From a checkpoint of a small image diffusion model.
Data: trained on photos with spoken descriptions (Open Images, Localized Narratives), 203450 training examples.
Rows from block 2 of a small image diffusion model, named by matrix and row number. Rows with one number belong to one neuron. Each number is 128 + 32 x the weight over its row's rms, rounded and kept within 0 to 255. All counts start at 0.
After each neuron's rows are labels from the 100 images, of 14976 (inputs lightly noised), where the neuron reaches its highest value: "responds to" is what is common among them. Only what is clearly more common there than usual is listed. The data: photos with spoken descriptions (Open Images, Localized Narratives). In brackets: how many of the 100.
# fc1: MLP up (model.blocks.2.mlp.fc1.weight, 768x192), inputs 0-47
# fc2: MLP down (model.blocks.2.mlp.fc2.weight, 192x768, transposed), outputs 0-47

fc1.292 [155 134  88  94 137 114  86 153 119 127 149  95 149 152 114 158 128 178 133 215  95  87 106 167 144  75 114 142 129 143 143 114 112 144 157 131 134 157 200 157 104 135 126 113 181 137 138 116]
fc2.292 [125 103 165 139 127 185 170  97 183 130 163 194 129 152 158 126  68 108  83 120 111 159 139  94 168 166 110 137 113  86 140 116 166 236 117 140 109 115 110 130 130 104 118 131 106 112 152 136]
responds to: text has "holding" (36)

fc1.560 [ 87 126 110 151 158 153  57  98 114 158 122 124 120 123  93 152 138 154 125 130 116  82 120 118 153 115  96 130 165 118 187 115 123 160 125 115  91 148 169 133 105 125 160 126 117 110 135 151]
fc2.560 [157 235 163 114 135  92 149 146  76 118 149 110 104 140 141 126 130 106 137 182 157 162 148  75 113 134 130  80  62  96  98  61 111  91 134 163 192 119  86 143 108 101 109 151 108 179 131  77]
responds to: text has "playing" (30); text has "lights" (30)

fc1.663 [146  86  53 144 140 162 159 141  70 101  84 190 120  38 141  92  61 128 116 105 154 168 113  87  73 147 138  95 110 121 134 111 184 118 120  99 152 103 169 120 157 164 171  75  86 154 139 128]
fc2.663 [106  71 169 109 126 114 134 209 214 131  88 114 164 139 121 147 172 137 140 111  51 115 121 144 200 111 110  75 107 121 139 106 159 135 159 172 170 149 123 155 100 104 109 114  89 101  71  61]
responds to: text has "sky" (59)

fc1.86 [123 105 162 175  62 152 104 171  87 145 188 137  98 125 104  84 139 129 135 148 109 117 153 139 132 173 149 116 135 123 150 119 130 126 122 109 162 122 140 142  88 121 141 143 141 118  94 201]
fc2.86 [128 134 102 102 149 143 150 131 179  95 144 107  92 149 137 160 174 188 170 151  95 138 145 119 135 150 168 119  80  79 117 152 135 105 177 121 107 193 167 170 137 176 113  76  56  85 139 117]
responds to: text has "man" (30)

fc1.61 [136 104 101 111  69 167 162 156 100 117 153 116 182 104 101 128 110  79  54 127  97  87  78  99 132 111 104 153 155  94  92 147 129 110  78 104  85 121 122 142 146 175 131  89 105  81 131  67]
fc2.61 [179 143 152 167 134 113 118  92 173 172 131  97 113 136 152  69 140 111 163 151 165 109 193 194 183  87 142  60  82 145 186 100 114 162 162 120 106 200 175 137 124 142  82 154 143 150 113 149]
responds to: text has "buildings" (27)

fc1.246 [119 138 139 188 122 110 109  72 150  80 171 128 101 101 170  77  75 134 155 147 158 159  93 145  87  91 171 172 142  88  82 139 122 156 190 164 141 107 135 102 105  82 151 107 190 194  95 184]
fc2.246 [137 112 120 113 122 128 102 173  89 126  73 126 131 142 102 178 167 110 119  72 149  72 128  89 129  77 102 141 104 109 135 102 118 126  73 139 115  89  87 115 134 116 139 166 169 120 154 111]
responds to: text has "lights" (28)

fc1.607 [153 126 147 100  98  62  99 117 114  88 142 122 124  58 144 107 197 116 119 142 143  96  81  56 135 160 100  92  91 159 172 146 121 136 126  94 120 161 113 114 132 112 125  72 114 149 110  92]
fc2.607 [ 86 173 119 157  93 103 127  72  89 181 116  85 102 157 134 137 132 116 113 117 112 105 148 122 134 127 125 162 170 158 167 100  75 157  71 165 114 126  94 126 103 124  95 166 150 167 119 130]
responds to: text has "plants" (29)

fc1.544 [126 179 156 104 132  95 145 129  86 130 142  84 157  92 136 135  71 154 113 104 186 158 137 102 141 121  83 135 170 109 162 186 138 152  82 138 201 109 153 161  52  99 111 127 142 106  60 109]
fc2.544 [ 79 126 121 176 112 119 150 111 139 113 103 116 145  96 129 144 169 111 152 125 104 136 153 157 157 149  82 130 112 109 112 127 143 106 117 135  74 170 153 105 131 127 102 164  85  88 164 187]
responds to: text has "trees" (63)

fc1.432 [ 76 126 185 131 121 135  78  82 135 144 169 131 118 124 166 135  80 106 154 134 120 107 117 136 160 176 115  97 100  95 128 113  94 163 105 106 115 163 157 164 144 122  94 151  42 166  99 162]
fc2.432 [165 123  97 127  68 107 110 127 104 107 140 128 143 114 114  98 153 139 129 131  63 168 133  98 130 111 167 125 139 192 145  72  50 173 117 108  79  79 126 152  40 121 120  99 135 142 132 118]
responds to: text has "man" (32)

fc1.510 [148  93 125 149 154 100 170 117 126  91 120 131 166 173  98 146  90 121 126 144 160 126 170 157 157 132  89  89 169 144 191 162 115 110 152 140 166 129 127 124 101 132 132  81 155 111  66 103]
fc2.510 [116 149 123 113 111 137  66 154 146  93 115  72 135 117 181  90 189  84 140  91 153 154 127  93 146 107 108 115  86 134 120 197 143 136 110 127  80 113 112 104 120 103 127 167 133 132 162 130]
responds to: text has "plants" (39)

fc1.66 [ 93 108 182 131 125 160 139 136 167 116 136 130  99 100 112  84  97 175 133 124  93  83  65  98 150 143 141 157 146 103 218  91 113 141 113  94 165 126 156 101 135 115 158 114 129  84 163 126]
fc2.66 [ 93  83  68  92 172 130 126 118 108 158  52 114 113 152 151 106 172 124 170  96 149 140 161 210 102 139 129 113 128 137  56 134 167 126 123 140 128 163 127 131 104 142 126 104  91 146 116 123]
responds to: text has "sky" (51)

fc1.532 [141 114 157 102 167 107 151 137  73  94 177 106 157  87  46  95 135 138 139  90 101 122 115 124 131 136  91 160 119 112 153 179  81  79  99 158 182  96 128 142  85  99 151 130 184 149 100  93]
fc2.532 [114 226 123 127 104 131 144 134 109 147 126 163 170 152 144 122  77 124 190  97 175 115 126 140 109 176 116 144 141 210 143  74 154 135 158 191 106  98 108 170 181 160  97  79  54 122 216 182]
responds to: text has "green" (27)

fc1.343 [172 137  87 137 107  38 171 111  81 124 137 113 122 124 195  97 194 140 150 129 139 117 142 102 150 114 183 126 104 190 115 125 120  94 136 137  87 108 118 114 191 132 125 144 142 157 113 174]
fc2.343 [103 162 164 147 175 105  63 191 163 107 104  87 121 148  83 106 122 146 124  65 116 121 118  82 128 150 109 105 185 104 121 147 128 145 116 161 162 133 173  88 151 176 135 150  89 122 169 149]
responds to: text has "black" (25)

fc1.573 [ 78  82 146 139 130 169  95  97 166 143 163 133 127  81 176 111 131 160 176 125  89 132 101  91 145 112  85 114 135  57 159 101 149 149 142 124 136 106  96 136 104 125 119  84 194  97 107 130]
fc2.573 [113 112 151 150 195 124 176 151 122  98 161  91 146 113 148 136  93 130 158  83 177 108  53 137 112  85 143 190  76 168 132 128 134 164  76  99 134 117 150 127 125 154 136 116  91 188 140  84]
responds to: text has "lights" (26)

fc1.669 [105  98 126 143  95 138 136  99 116 124  82 164  73  77 109 163 108  90 196 122 129 137  44  63  74  70 151 157 118 151  73  88 111 101 132  85  88 129  91 151  94 158 115 151 133 134 100 139]
fc2.669 [128  47  76 142 193 170  77 103 120 151 129 121 104 194  83 147 191 151 153  94 123 101 186 116 158 128 174 186 109 151 134  58 109 124 159  93 117  92 118 127 155 144 105  91 129  72  92 119]
responds to: text has "red" (25)

fc1.460 [167 189 154 151 180 144  99 153 220 117  83 137  82 152 148 171 104 143 112 136 104  87 112 157  96  99 155 126 120  92 156 119 145 146 104 145 130 114 117 193 146  87 152 150 101 100  92 191]
fc2.460 [118 125 169 120 100 162 206 139 137 141 183  81 101 149 142 146 104 122 103 130 116 163  81 115 123 148  57 143 138 128 101 120  73  94 130 146 133 139 159 143 169  69 154 139 120 184 144 134]
responds to: text has "dark" (35)

fc1.97 [131 152  93  75 119 166 123 127 145  92  95 120 183 105 172  72 106 132 121 170 158 160 115  88 114 121 163 152 158 138  93 137 141 170 136 124 140  77 115 188 109 150 125 138 140 108 124 141]
fc2.97 [122 125 163 113  62 106  94  49 112 149 166 120 172 127  65 129 142 125 112 101 150  80 141 101  95 124 105 128 162 137  93 104 131 116 127 104  90 212 112  90 115  96  93 162 173 115 140  81]
responds to: text has "table" (34)

fc1.168 [173 147 163 159 134 165 124 135 111 121 103 168 164 139 114 108  67 128  82  90 131 154  70 141 135  95 174  98 127 139 114 118 136 155 154 132 150 112 107 179 161 132 105 135 105 177 121 120]
fc2.168 [106 125  89 110 131  31 135  99 200 145 140 141 120 117  79 145 182 105 151 190 167 131 176  96 110 197 104 169 127 176 125 120 155 135 141 101 132 132 140 139 141 112 154  98 132  39 136 118]
responds to: text has "blue" (27)

fc1.273 [190  86 148 107 151  87 116 147 123 152 129 186 136  91 126 116 120 115 139 101 163 135 129 153 112 158 137  96 150 153 121 139 152 140 142 112 143 136 100 212 126 137 205  16  84 164 107 107]
fc2.273 [ 83 138 109 121 168 129 119 176 155 134  71  92 193 134  78 115 114 161 114 167  87  99 101  61 170 159 121  89  88  96 151 121  99 127 126  97 112 133 176 127 129 180  92 127  49 109 143  85]
responds to: text has "sky" (56)

fc1.456 [151  72  96 133 128 141 155  73 122 163 178 116 147 111 138 113 103 110 109 162 147 131 127 111 106 181 167  73 138 163 128 112  81  98  80 133 132 125 151 133 161 136 160  79 147 107 184 161]
fc2.456 [ 81 117 129 133 100 170 137 152  63 105 117  90 151 177 110 106 124 142 149  75 132  69 153 185 116  71 151 175 171 113 168 128  69 103 133 118  94 153 129 143  70 114 139 171  78 134 106 143]
responds to: text has "red" (26)

fc1.453 [119 121 128 128 135 153 130 137 144  61 123 136 110 112 109 123 142 116 177 137 157 122  79  97 102 114 199 113 112  71  52 103 133 108 133 118 113 136 183 146 146 193 173 129  70  99 138 128]
fc2.453 [121 163 146 191 180  72 115 117 132 193 182 126  88  95 175 114 133 157  86 141 158 183 157 154 128 120 140 128 132 132 161  78 166 124 112 150 151  51  89 131 189 157 108 103 202 108 157  96]
responds to: text has "red" (37); text has "color" (31)

fc1.258 [ 91 116  93 120 113 108 121 144 135  91 135 146 145 135  89 124  96 159 164 135 132 178 111 169 143  89 102 151  89 111 126 148 112 125 131 135 141 103  77 102  83 135  75  67 173 126 130 138]
fc2.258 [138 164 145 161 139 118 100  57  68 137 117 175 131 129 194 109  76 141  88 106 157 122 145 151 101 141 143  72 168 125 141 115 143  94 191 124 181 105 132 177 103  96 122 139  87 108 170  45]
responds to: text has "grass" (34); text has "plants" (34)

fc1.421 [ 95 127 118 160 131 139 182 172 119 139 146 143  95 143 174 118 146 204 166 111 229 105 113  87 107  70 198 112 128  98 116  73 125 172 114  89 108 137 133 169 140 144 126 150 103  97  97 142]
fc2.421 [149 143 116 116  96  82 143  78  83 128 171 181 150  73 124 106  73 127 130 125 125 135  98 122 227 186  80 140 123 127 103 107  87  71 141 152 146 147  98  86 104 154 127  89 161 184 129 159]
responds to: text has "lights" (25)

fc1.392 [142 134 128 144 163 149 137 122 213 129 100 132 152 156 157 185 137 129  76 162 111  63 120  90 115 119  91  47 103  97 127  69 141 206 126 171 125 171 168 163 123  85 115 150 140 138  45 196]
fc2.392 [ 44 153 137 147 144 140 163 163 159 141 169 123 121 131 109 112 129 126 115 115  90 140  92  98 120 148 187 168 139 130 114 126  59  89 143  94 146  76 114 153 159 106 148 102  51  74 119 156]
responds to: text has "dark" (31); text has "playing" (29)

fc1.698 [ 95 140  68 142 158 146 149 117  74 129 161 113  71 126 171 174 136 113 219 144 146  78 150  78 131 134 119 187 146 142 126 140  91 140 151 136 140  59 122 102 134 115 157 146 136 140  87 177]
fc2.698 [176 192 152  94 107 136  65 140 142 188 101 183  92 134  51  84 132  91  68 144 153  84 131 135 187  46 107 131 144  91 104 163 109  92 128 115 115 168 103 106 143 133  85  92 114  50 122 116]
responds to: text has "color" (33)

fc1.5 [153 137 150 105 108 167 176 155  75 102  74 123 155 148  95 121  97  85  94 154 170  83 122 131 102 105 141 144 132 142 163 112 159 116  48 132  56  86 106 129 121 161 182  95 118  69 127  78]
fc2.5 [127 129  88 118 123 112 103  91 205 131 153 140 132 140 121  89 152 116 170 144  96  90 175 137 183 148 130  74 100 129 130 152 123 142 161  91 129 185 147 145 163 131  77 133 153 169 153 126]
responds to: text has "white" (32)

fc1.525 [157 163 142 116 136 143 157  74  99 115 159 133 130 149 119 138 112 109 118 127 138 125  94 170 168 129  75 161 132  83 182 165 103  77 192 107 215  56  88 158  47 141 179 114 118 112 115 145]
fc2.525 [124 119 132 114 128 115 102 233 141 123 119  43  97 125 131 117 159 120 163  94 198 123 128 144 107 200 142 143 139 134 164 131 152 168  79 134 106 115 108  78  97 120  90 142 125 128 190 160]
responds to: text has "grass" (26)

fc1.539 [134 118 110 134 190 132 153 148 207 159 119 120 127  99 123 159 112 121 150 166  30  95  79 171 166 163 171 131  70 108  73 158 136 164 136 156 117 112 108 175 193 117  95 119 139 146  75 136]
fc2.539 [158 171 142 122  92 187 161 134 116 161 189 107 106 173 163 132 102 144 129 101 139 114 110  63  69 109  95  98 144 111 125  76  99  92 142 121 126 116 149 154 134  87 178 127  66  63 125 139]
responds to: text has "playing" (27)

fc1.44 [119 124 141 108 157 127 171 170 123 162 121 192 132  91 152 120 142 103  98 127 145 150 112 112 144 142 126 187 140 142 170 184  90  84 116 163  80 151 164 158 113 135  74 141 119  84 162 153]
fc2.44 [100 181 160 108 110 128  87 120 144 178 116 125 104  45 122 151  94 132 121 189 137  87 192  91  85  86 139  75 155  96 100 143 113 156 113  99 191  57 216 119 155 165 126 106 120 108  79 180]
responds to: text has "color" (40)

fc1.562 [198 106 106 114 136 158  65 154 186 156 113  85 124 110 191 165 172 184 128 139 114 103 133  86 138 107 174 139 133 124 119 111 105 161 162 180 143 208 152 140 105  79 148 145 159 139  77 185]
fc2.562 [103 118 102 139 101 132 117  87 123  87 173 160 145  92  72  95 108 145 174 199  96 177 128 186 124 115 189 107 182  95 133 129 140 143 151 112  96  83 200 109 195 202 112 105 105 121 124  86]
responds to: text has "red" (32)

fc1.62 [199  69 187  72 145  80 140 188 132 140 137 168 202 129 103  63 122 184  98 168 133 142 149 128 102 146 101  94 140 179 114 147 152  81 119 110 117 117 155 120 126 124 153 133  65 138 133 122]
fc2.62 [ 82 167 114 164 148 121  65 141 181  81  89 106 146 152 127 119  92 121 125  77 122 116 108 130 164 130 179 101 108  81 145 113 111 158 119  79 119 143 125  89 173 164  78 124  99 119 116 167]
responds to: text has "sky" (62)

fc1.640 [109 178 147 121 116  86 115 117 130  58 108 148 164 127  88 114 135  91  60 145 203 129 131  88 134 102 166 153 138 131 115 144 136 133 156 153 125 160 197 168 152 149 106  80 151 115 113  84]
fc2.640 [123 112 126 156 164 140 130 129 158 183 156 107  84 125 159  70  96 146 153 123  97 130 120 133 115 137  96 119 137 192 127 125 144 147 150  75  98 141 113 143 102 131  99  95 124 105 139 153]
responds to: text has "grass" (25)

fc1.333 [138 128 166 146 112 102 146 128 174 105 167 130 156 162 125 162 127 109 124 228 165 135 152 139 168 146 174 151 131 175 121 170 143 117 128 123 152 158 168 168 154 176 180 152 154 115 109  97]
fc2.333 [117  66 142 139 143 181  97 173  88 120  60 148 125 118 155  96 137 127 140 118 205  86 138 146 148 112 124  90  77  53 137 121 130 112 131 106  83 132 108  73 119 140  52 187 117 109 118 167]
responds to: text has "sky" (50)

fc1.681 [149 129 128 185 161 105 166 130 146 109  93 147 110 164  81  87 156 149 175 133 147 106 127 119 173 100  92 104 127 122 159 128 125  74 134 137 182  49 104 138 103 117 199 101 175 137 116 130]
fc2.681 [ 92  89 132  77 129 169 108 114 109 136 129 123  63  88 176 137  51 157  78 108  98 140 127 142  28 122 176 129 178 107  98  65 173 178 118 104  65 222 109  86 118 137 116 106  80 118 115 125]
responds to: text has "green" (30); text has "plants" (27)

fc1.52 [137 172 138 157 152  80 129 153 123 128 130 187 151 146 111 102 125  38 167 124  64 141  55 106 111 137 122 126 132 128 153 175 102  92 148 107 182 115 150 122 129 191 164  97  96 150 146  56]
fc2.52 [114 129  49  91 195 172 204 102  93 104 139 101  65 149 143 104 158 103 102 147 100  89 165 106 134 159 217 114 106 130  99 140 174 132 164 172 177  94  84 128 137 108 159 110 169 109 166 129]
responds to: text has "grass" (28)

fc1.144 [ 96  99 116 119 164  61 173 121 129 115 100 125 158  99 127 101 101  83 120  97 165 173 114 124 103 149  95 110 129 128 164 149  85 136  94 170 149  81 132 125 184 182 145 130 123 130 118 110]
fc2.144 [166 123 166 145  89 129 144 152 161 141 167 150 160 159 135 133 116 128 112 128  41  84 147  82 180 138  90 104  90 102  93 173 131  90 144 100 162  83 135 168  76  96 154  98 120 177 164 106]
responds to: text has "trees" (71); text has "grass" (49); text has "plants" (28); text has "ground" (26)

fc1.725 [142  75 115 140 158 207 124 138 139 116 137  91  98 108 120 126  96  93 161 127 102 156 112 104 123  49  96  95  82  89 144 135 128 136 130 101 113 138  92  96 138 145  97 162 137  93 178 108]
fc2.725 [143 152 114 139  96 151 125 122 102 114 100 122 150  99 120 144 138 108 121 166 145 129 127 148  85 148 193 203  94 112 147 111 156 125 134 128  97  79 139  98 133 132 111 115 103 128 156 140]
responds to: text has "lights" (25)

fc1.501 [127 135 185 153 122  95 149 127 168  86 145 138 107 112  94 159  94 141  83 160 131 195 151  96 141 190 150  73 127 196 146 134 144 140 106 159 139 107 112 144 121 110 192 153 151 150 159 127]
fc2.501 [ 98 115 119 128 133 171 127 160 101 105  86 144 156 174 132  64 175 158 161 130 125  98 146 198 139 100 113 160 142  94  72 130 117 150 166 102 141 137 186  64 132 173 100 122 143 133  66 101]
responds to: text has "trees" (59); text has "plants" (31); text has "grass" (25)

fc1.308 [161 117 148 138 156 146 142 171 218 115  60 160  65 139 128 186  99 189 166 143 120  97 141 105 159 110  99  93 131  76  99 115 134 130 182 130 109 106 127 128 120 100 165 156  98 176 118 204]
fc2.308 [ 94 129 164 108 122 149 151 120 115 125 185 116 150 132 125  70 189  93 108 121 106  95  59 117 113 150 155 134 133 174  73 153 136 136 128 115 177 165 129 160 154 109 149 120 152  96 150 198]
responds to: text has "lights" (25)

fc1.41 [130  92 119 143  31 166 124 114 128 123 100  73  95 137 146 113 124 185 142 156 138 125  84 157 133 146  99 160 154 146 126  88 102 154 105 139  99  97 125 148  79 122 169 113 135 111  84 148]
fc2.41 [101 125  30 109 206  71  94  97 126 117 147 148  92 154 115 101  57 122 144 179 124 140 192 105 122 128 165 123 139  65 152 102 149 109 106 123 168 126 134 100 165 136 126 109  82 138 117 122]
responds to: text has "red" (30)

fc1.494 [120 157 128 168  73 122 100 118 110  96  75 163  81 117 146 129  95  92  85  87 159 171 117 132 144 114  43 156 118 133  82  99  89 192 168 102 138 121 155 137 147 170 151 165  95 146  46  58]
fc2.494 [ 90 118 180 120 153 172 151 123  92 101  84 152 158 137 153 106  65 127  76 129 118 132 123 128 161 117 164 117  86 116 169 117  86  72 151 124  95 190 167  89 116 107 187  98 124 104 148 146]
responds to: text has "sky" (71); text has "trees" (54); text has "buildings" (27)

fc1.493 [104 112 120 166 108  94 130 115  91 188 122 117  65 121 145 139 147 103 151 120 139 103  84  95  98  98 146 174 112  94 176 123 126  88 146  82  80 150  96 194 106 167 169 101 141 140 115 116]
fc2.493 [144 135 102 134  98 156  69 141 124  44 113 148 180 102  87  98 159 156  67 153 109 117 123 173 184 117  97  72 134 178 122 157 112 154 123 146 162 113 130  36 142  90 135 112 144  76 112 148]
responds to: text has "table" (30)

fc1.611 [146 105 122  87 162 133 186 162 169  99 136 116  81 171 151 120  81 173 185 145  86  51 130 141  84 113 112  91 185  83 126 121  87 109 139 187 130  97  94 171  80  78 148 127 112 105 145 166]
fc2.611 [104 119 152 150 147 173 117 144 189 199 110 103 129 114 170 137 130 127 111 181  92 152  83  92 129 144 112 110 144 173  55 159 105 172 141 102 155 121 164 121 130 126 132  69 116 133  51 164]
responds to: text has "dark" (25)

fc1.17 [140 128 132 129 165 130 168 173 107 119  69 152 119 158 195 177  86 118 157 169 153 164  83 110 112 104 148 180 153 165 138 163 145 115  61 117 102  96 148 110 126 142 158 123 167  24 156 138]
fc2.17 [137  94  99 138 102 172 112 114 153 116 121  83  98 122  73 148 105  99  86  78 120  66 109 137 161 106 141  68 116  98 135 140 128 121 125 134 116 190 139 161  76 180 133 136 142 209 153  78]
responds to: text has "white" (30)

fc1.18 [120  77 114 119 131 191  94 156  94 125  42 138  97 153  89 136 120  91 137 131 163 135 170 117 168 103 178 105 133 161 113 105 120 163 101 111 183 126  84 130 102 118 157 160 141 117 144 177]
fc2.18 [147 139 111 198  70  51 131  66 115 142 164  87 121 114 156 163 152 118 149 167 122 127  75 144 142  86  69 185 150 108 100 144 159 114 170 169 132 114 118 160 145 124 109  87 107 131 123  89]
responds to: text has "wall" (41)