{"model": "image diffusion model", "conditioning": "none", "patch_size": [2, 2], "layers": 6, "residual_init": "none", "eps": 1e-08, "steps": 14100, "batch_size": 64, "lr_schedule": "cosine", "final_lr_fraction": 0.1, "adamw_weight_decay_other_params": 0.01}
Rows from block 2 of a small image diffusion model, named by matrix and row number. Rows with one number belong to one neuron. Each number is 128 + 24 x the weight over its row's rms, rounded and kept within 0 to 255. All counts start at 0. Numbers have three digits each.
After each neuron's rows are labels from the 100 images, of 14976 (inputs lightly noised), where the neuron reaches its highest value: "strongest on" is what is common among them; "colour at peak" is the nearest of a few named colours to the mean colour under the peak. Only what is clearly more common there than usual is listed. The data: photos with spoken descriptions (Open Images, Localized Narratives).
# fc1: MLP up (model.blocks.2.mlp.fc1.weight, 768x192), inputs 144-191
# fc2: MLP down (model.blocks.2.mlp.fc2.weight, 192x768, transposed), outputs 144-191

fc1.31:139130108103145115127128091155084174159121079156175086130164157133142124112100146160125101105127108123144123171104182167140131119147150129137134
fc2.31:130087138119114156084152169101135120118099157096129181157132091152122161151150103120160135142176117092144136111136105076087121129104136125120107
strongest on: text has "sky"
colour at peak: grey

fc1.573:138174111106159121062105093118091122181114146131094161109121113126125133150133141128133146119108131125132097140127143115141139128094080128157120
fc2.573:083093160122063126122092096146123137141120127127149095173132127143128145125105109167162133104135144119114163114110160169144145112114112167117134
strongest on: text has "lights"
colour at peak: white; pink

fc1.494:107086100135122135122162116080140107130101113142157139095132103148104146173130098121099134131101135152162117092183131109081136118162122120141093
fc2.494:131121135071094106133086122118101162127089107133122093166157096125147123179121124147118176122126153119145099112136135126133137121093169115124079
strongest on: text has "sky"; text has "trees"; text has "buildings"
colour at peak: pink

fc1.566:117112150114094098119142093159135127123080146184081103135122164117114098139134141109167135128118123127132118152134102117139121127122134158142170
fc2.566:129141107160106099120120163118134145104175134123143188128152150151166154155126107155073143119141101168107140153118128137140130157120074113098080
strongest on: text has "dark"
colour at peak: black

fc1.167:123123143111139131104124097156142134117085143159104124146133176136136089157139140163138140118116097171105141132157103107123091113094154136123107
fc2.167:145099118147090119155133122097139118068166154131139177127143115131088143151177089139102119126184122153127117124145107169123132128125085126167118
strongest on: text has "man"; text has "dark"
colour at peak: black

fc1.410:117147098134115144141115130133127107142150150140107171127119101118107117173130134090114102124114097134121145142115121107155121120160126155145125
fc2.410:126171131113197099103145133163130129102143144126127115171162113130178167103118117122151160121126159174109102136101175112161152072146104111094106
strongest on: text has "lights"
colour at peak: purple

fc1.562:135171081135120162170129135131154141184120131155133155137131116151140176171090148154153107100095123173132105167113164165137135147162133164154151
fc2.562:077105169120154135129107129179159138155133119077132108093108148143142122094130153180126104172117151135112113106115117104163128119110149088126148
strongest on: text has "red"
colour at peak: red

fc1.741:105128103145139108116125094156116148125145136173123109112131115089109130139150106060135138090142109139127099113119104128138124106156094114097123
fc2.741:157166144124122121086108138099177165087086122156119133157120118124099083122119164148093120130170078132126154155087135100095090149133149138127160
strongest on: text has "sky"
colour at peak: white

fc1.273:120127136161164140134108140124108133125104133143131156137151091167126130127111134074141094141162114158142109139146140137137104175129119108129129
fc2.273:098094156155155118135163108147141150113139141118176093105135125122135117153154142119119152100151089108145097095123100140140163118117094082070145
strongest on: text has "sky"
colour at peak: grey

fc1.62:149121154149151115179094156152106108148133157142095163106126131142134112162116188111148120126110092113125133116168158125105107137114127130122121
fc2.62:113112179119095084124108121149164173126160126120184083135147125070133138110139100132120130131133121108115115165154098137129164075133132096149138
strongest on: text has "sky"
colour at peak: grey

fc1.640:137132123114128104131142158152132137104100102091131126138143120157096099155163149101130090092100145166118163125124115168133093151133112141136125
fc2.640:145148148138152145157102099123150151189121196164170128161079136124117173111130092145121133130083101089146125121152142104102133106102105120126112
strongest on: text has "grass"
colour at peak: grey

fc1.547:147119126149152172124126112162144124099137080139148087098161145157087162121151120108162121108155137126122151135119133144112119165111125084116110
fc2.547:128164099115146096116133114129128117172116108112145142159143139100133156051137114127092116138098132113176090123092144156139114138099125155145133
strongest on: text has "lights"
colour at peak: black

fc1.204:143111130155129113125176102145147115121136171097134154137141133082140190121121101127096124133145125149097137132098156127152143116146128141107122
fc2.204:107128116151111099104101110134132096101124109147110133155130115163108140125128153123126145168125142097113071167136116188121140109134127139166167
strongest on: text has "dark"
colour at peak: black

fc1.179:125075109158180082087148130106125139124118131121123124116150127117125140098095140105137150149140114144076112114106104087108101101131124105101137
fc2.179:148154137092131099131110171128172100177102097154140104130126166107126113104096109064103085134087089116136137130159168141148129148166133149084130
strongest on: text has "sky"
colour at peak: pink

fc1.651:133138079128108141127153137143136160110139165150102171156144103157124148141130091119124112153132134143143091156158108149158160171108104147114124
fc2.651:114112163157138132127125101107126157161107161121133089115117151116160161125135141185108096105122104130132146075150115172096112137142140108154162
strongest on: text has "dark"
colour at peak: black

fc1.489:130139089091127121126157092139108082085087167155132111096107127092142098097087130141092107127127155123152106135136128155112127149137153128122111
fc2.489:137128097163151110114118136109127126161135102137115111127139115160167142149156091093163088147141126096099129111158124105139131083088134145112142
strongest on: text has "dark"
colour at peak: black

fc1.72:126080117151146091140140075130118114128127173132131118149120122128159105104131108121123146140136100147088136150136139164114150157113120137122144
fc2.72:118123121126110135087104118127118153098139128125153105144139093108117156116085145128113150172170110135101107105116126156065134090132151139069129
strongest on: text has "dark"; text has "black"
colour at peak: black

fc1.516:122125127127131152160086144149136140120159131132092174167098107122122117139148146076144110082117082139123096148116133171101125132158093121104114
fc2.516:109139160121116125153139125133139173134146157131156121128139130110100185130133132117093113140130113130103141129108143146131122148153140128110128
strongest on: text has "sky"
colour at peak: white

fc1.417:139123154107142112089155150134159145171110114159123142118160149136189159123150127160114143091152108143101113162154132125149112110123111155123122
fc2.417:130100130160119141117123108111126116101157182136087146175126097128100102111161116148128165127135126148121174134135103145129119185114117127111103
strongest on: text has "dark"
colour at peak: black

fc1.313:140131085110107093078147105167151108118094140138100105098166144117128126097103099133115114089139174089139125115114124110115112141044074106138118
fc2.313:117105145129140145146113155105122143142150150140147148135099111098109130115136138119123116153102086134126113128156154175124153125165136108104110
strongest on: text has "green"
colour at peak: green

fc1.441:133128138173152147109124127138127183141137118137157150132147095116125129127098143138127107156152142157131098098132140103141093122142120122118110
fc2.441:116129104094113104159115131120095119081085159110123108101090136129152126116150130148173143127117133083118144148153101147139192121120166127143149
strongest on: text has "sky"
colour at peak: white; cyan

fc1.460:110136096095122118107123158134179165158101151152154196132156156138159142156122134154128194138127139199107120134162127128138129120128123150120107
fc2.460:145073134150121159130124121136104129051131196143082132166136093133077089088133137116143124087174109103151119128124139139128133166124127093159134
strongest on: text has "dark"
colour at peak: black

fc1.534:126134110180131147123155122168084147129152148160124106148148122101161142136147157141138134124166083116137132153026131132160121153112137149153120
fc2.534:129082104091129139123127169114138114158159122072130155142140106155098095162125092137132105093139138123161139091152129089119123113132132085154127
strongest on: text has "color"
colour at peak: yellow; orange

fc1.122:103168108142177124122105121106119112160124141095107166156157105113152132126127137114145157108121111154193154115131135087112137119170157117150093
fc2.122:117111124139086093153132121130132111104153167153122120164131086094118156079127118093102130102131146095134145102150103169115091127126134160154147
strongest on: text has "lights"
colour at peak: pink

fc1.633:147121129123125121156124098123134126105106128161152113097143144083169123110170101083138109138153131128183144100107155140145123131181142129138080
fc2.633:123117156133126142087130128162109103145136095093140116139118111153102120138098131156184123131123087145106088146138110115112157143095119070103154
strongest on: text has "sky"
colour at peak: white

fc1.258:095149063143117063103112138122153080116107068115080116166145115123126142128128179124134130099151113118159095110132116140092143157085074138095154
fc2.258:130155138111135157082148106114085119091142162141133146094126108124137121154135102104087116150069174113144160155098151155092158099122170148124140
strongest on: text has "grass"; text has "plants"
colour at peak: brown

fc1.392:127133108114134142101148097137162141114089128148110156151134134131128146149150144157134141155119143146095139138150110104151092111086173158104110
fc2.392:169113132140106116138137161146129138066129160161136158143146120119118113133135107166121176080190101117134144134107127178087135148133069092138122
strongest on: text has "dark"; text has "playing"
colour at peak: black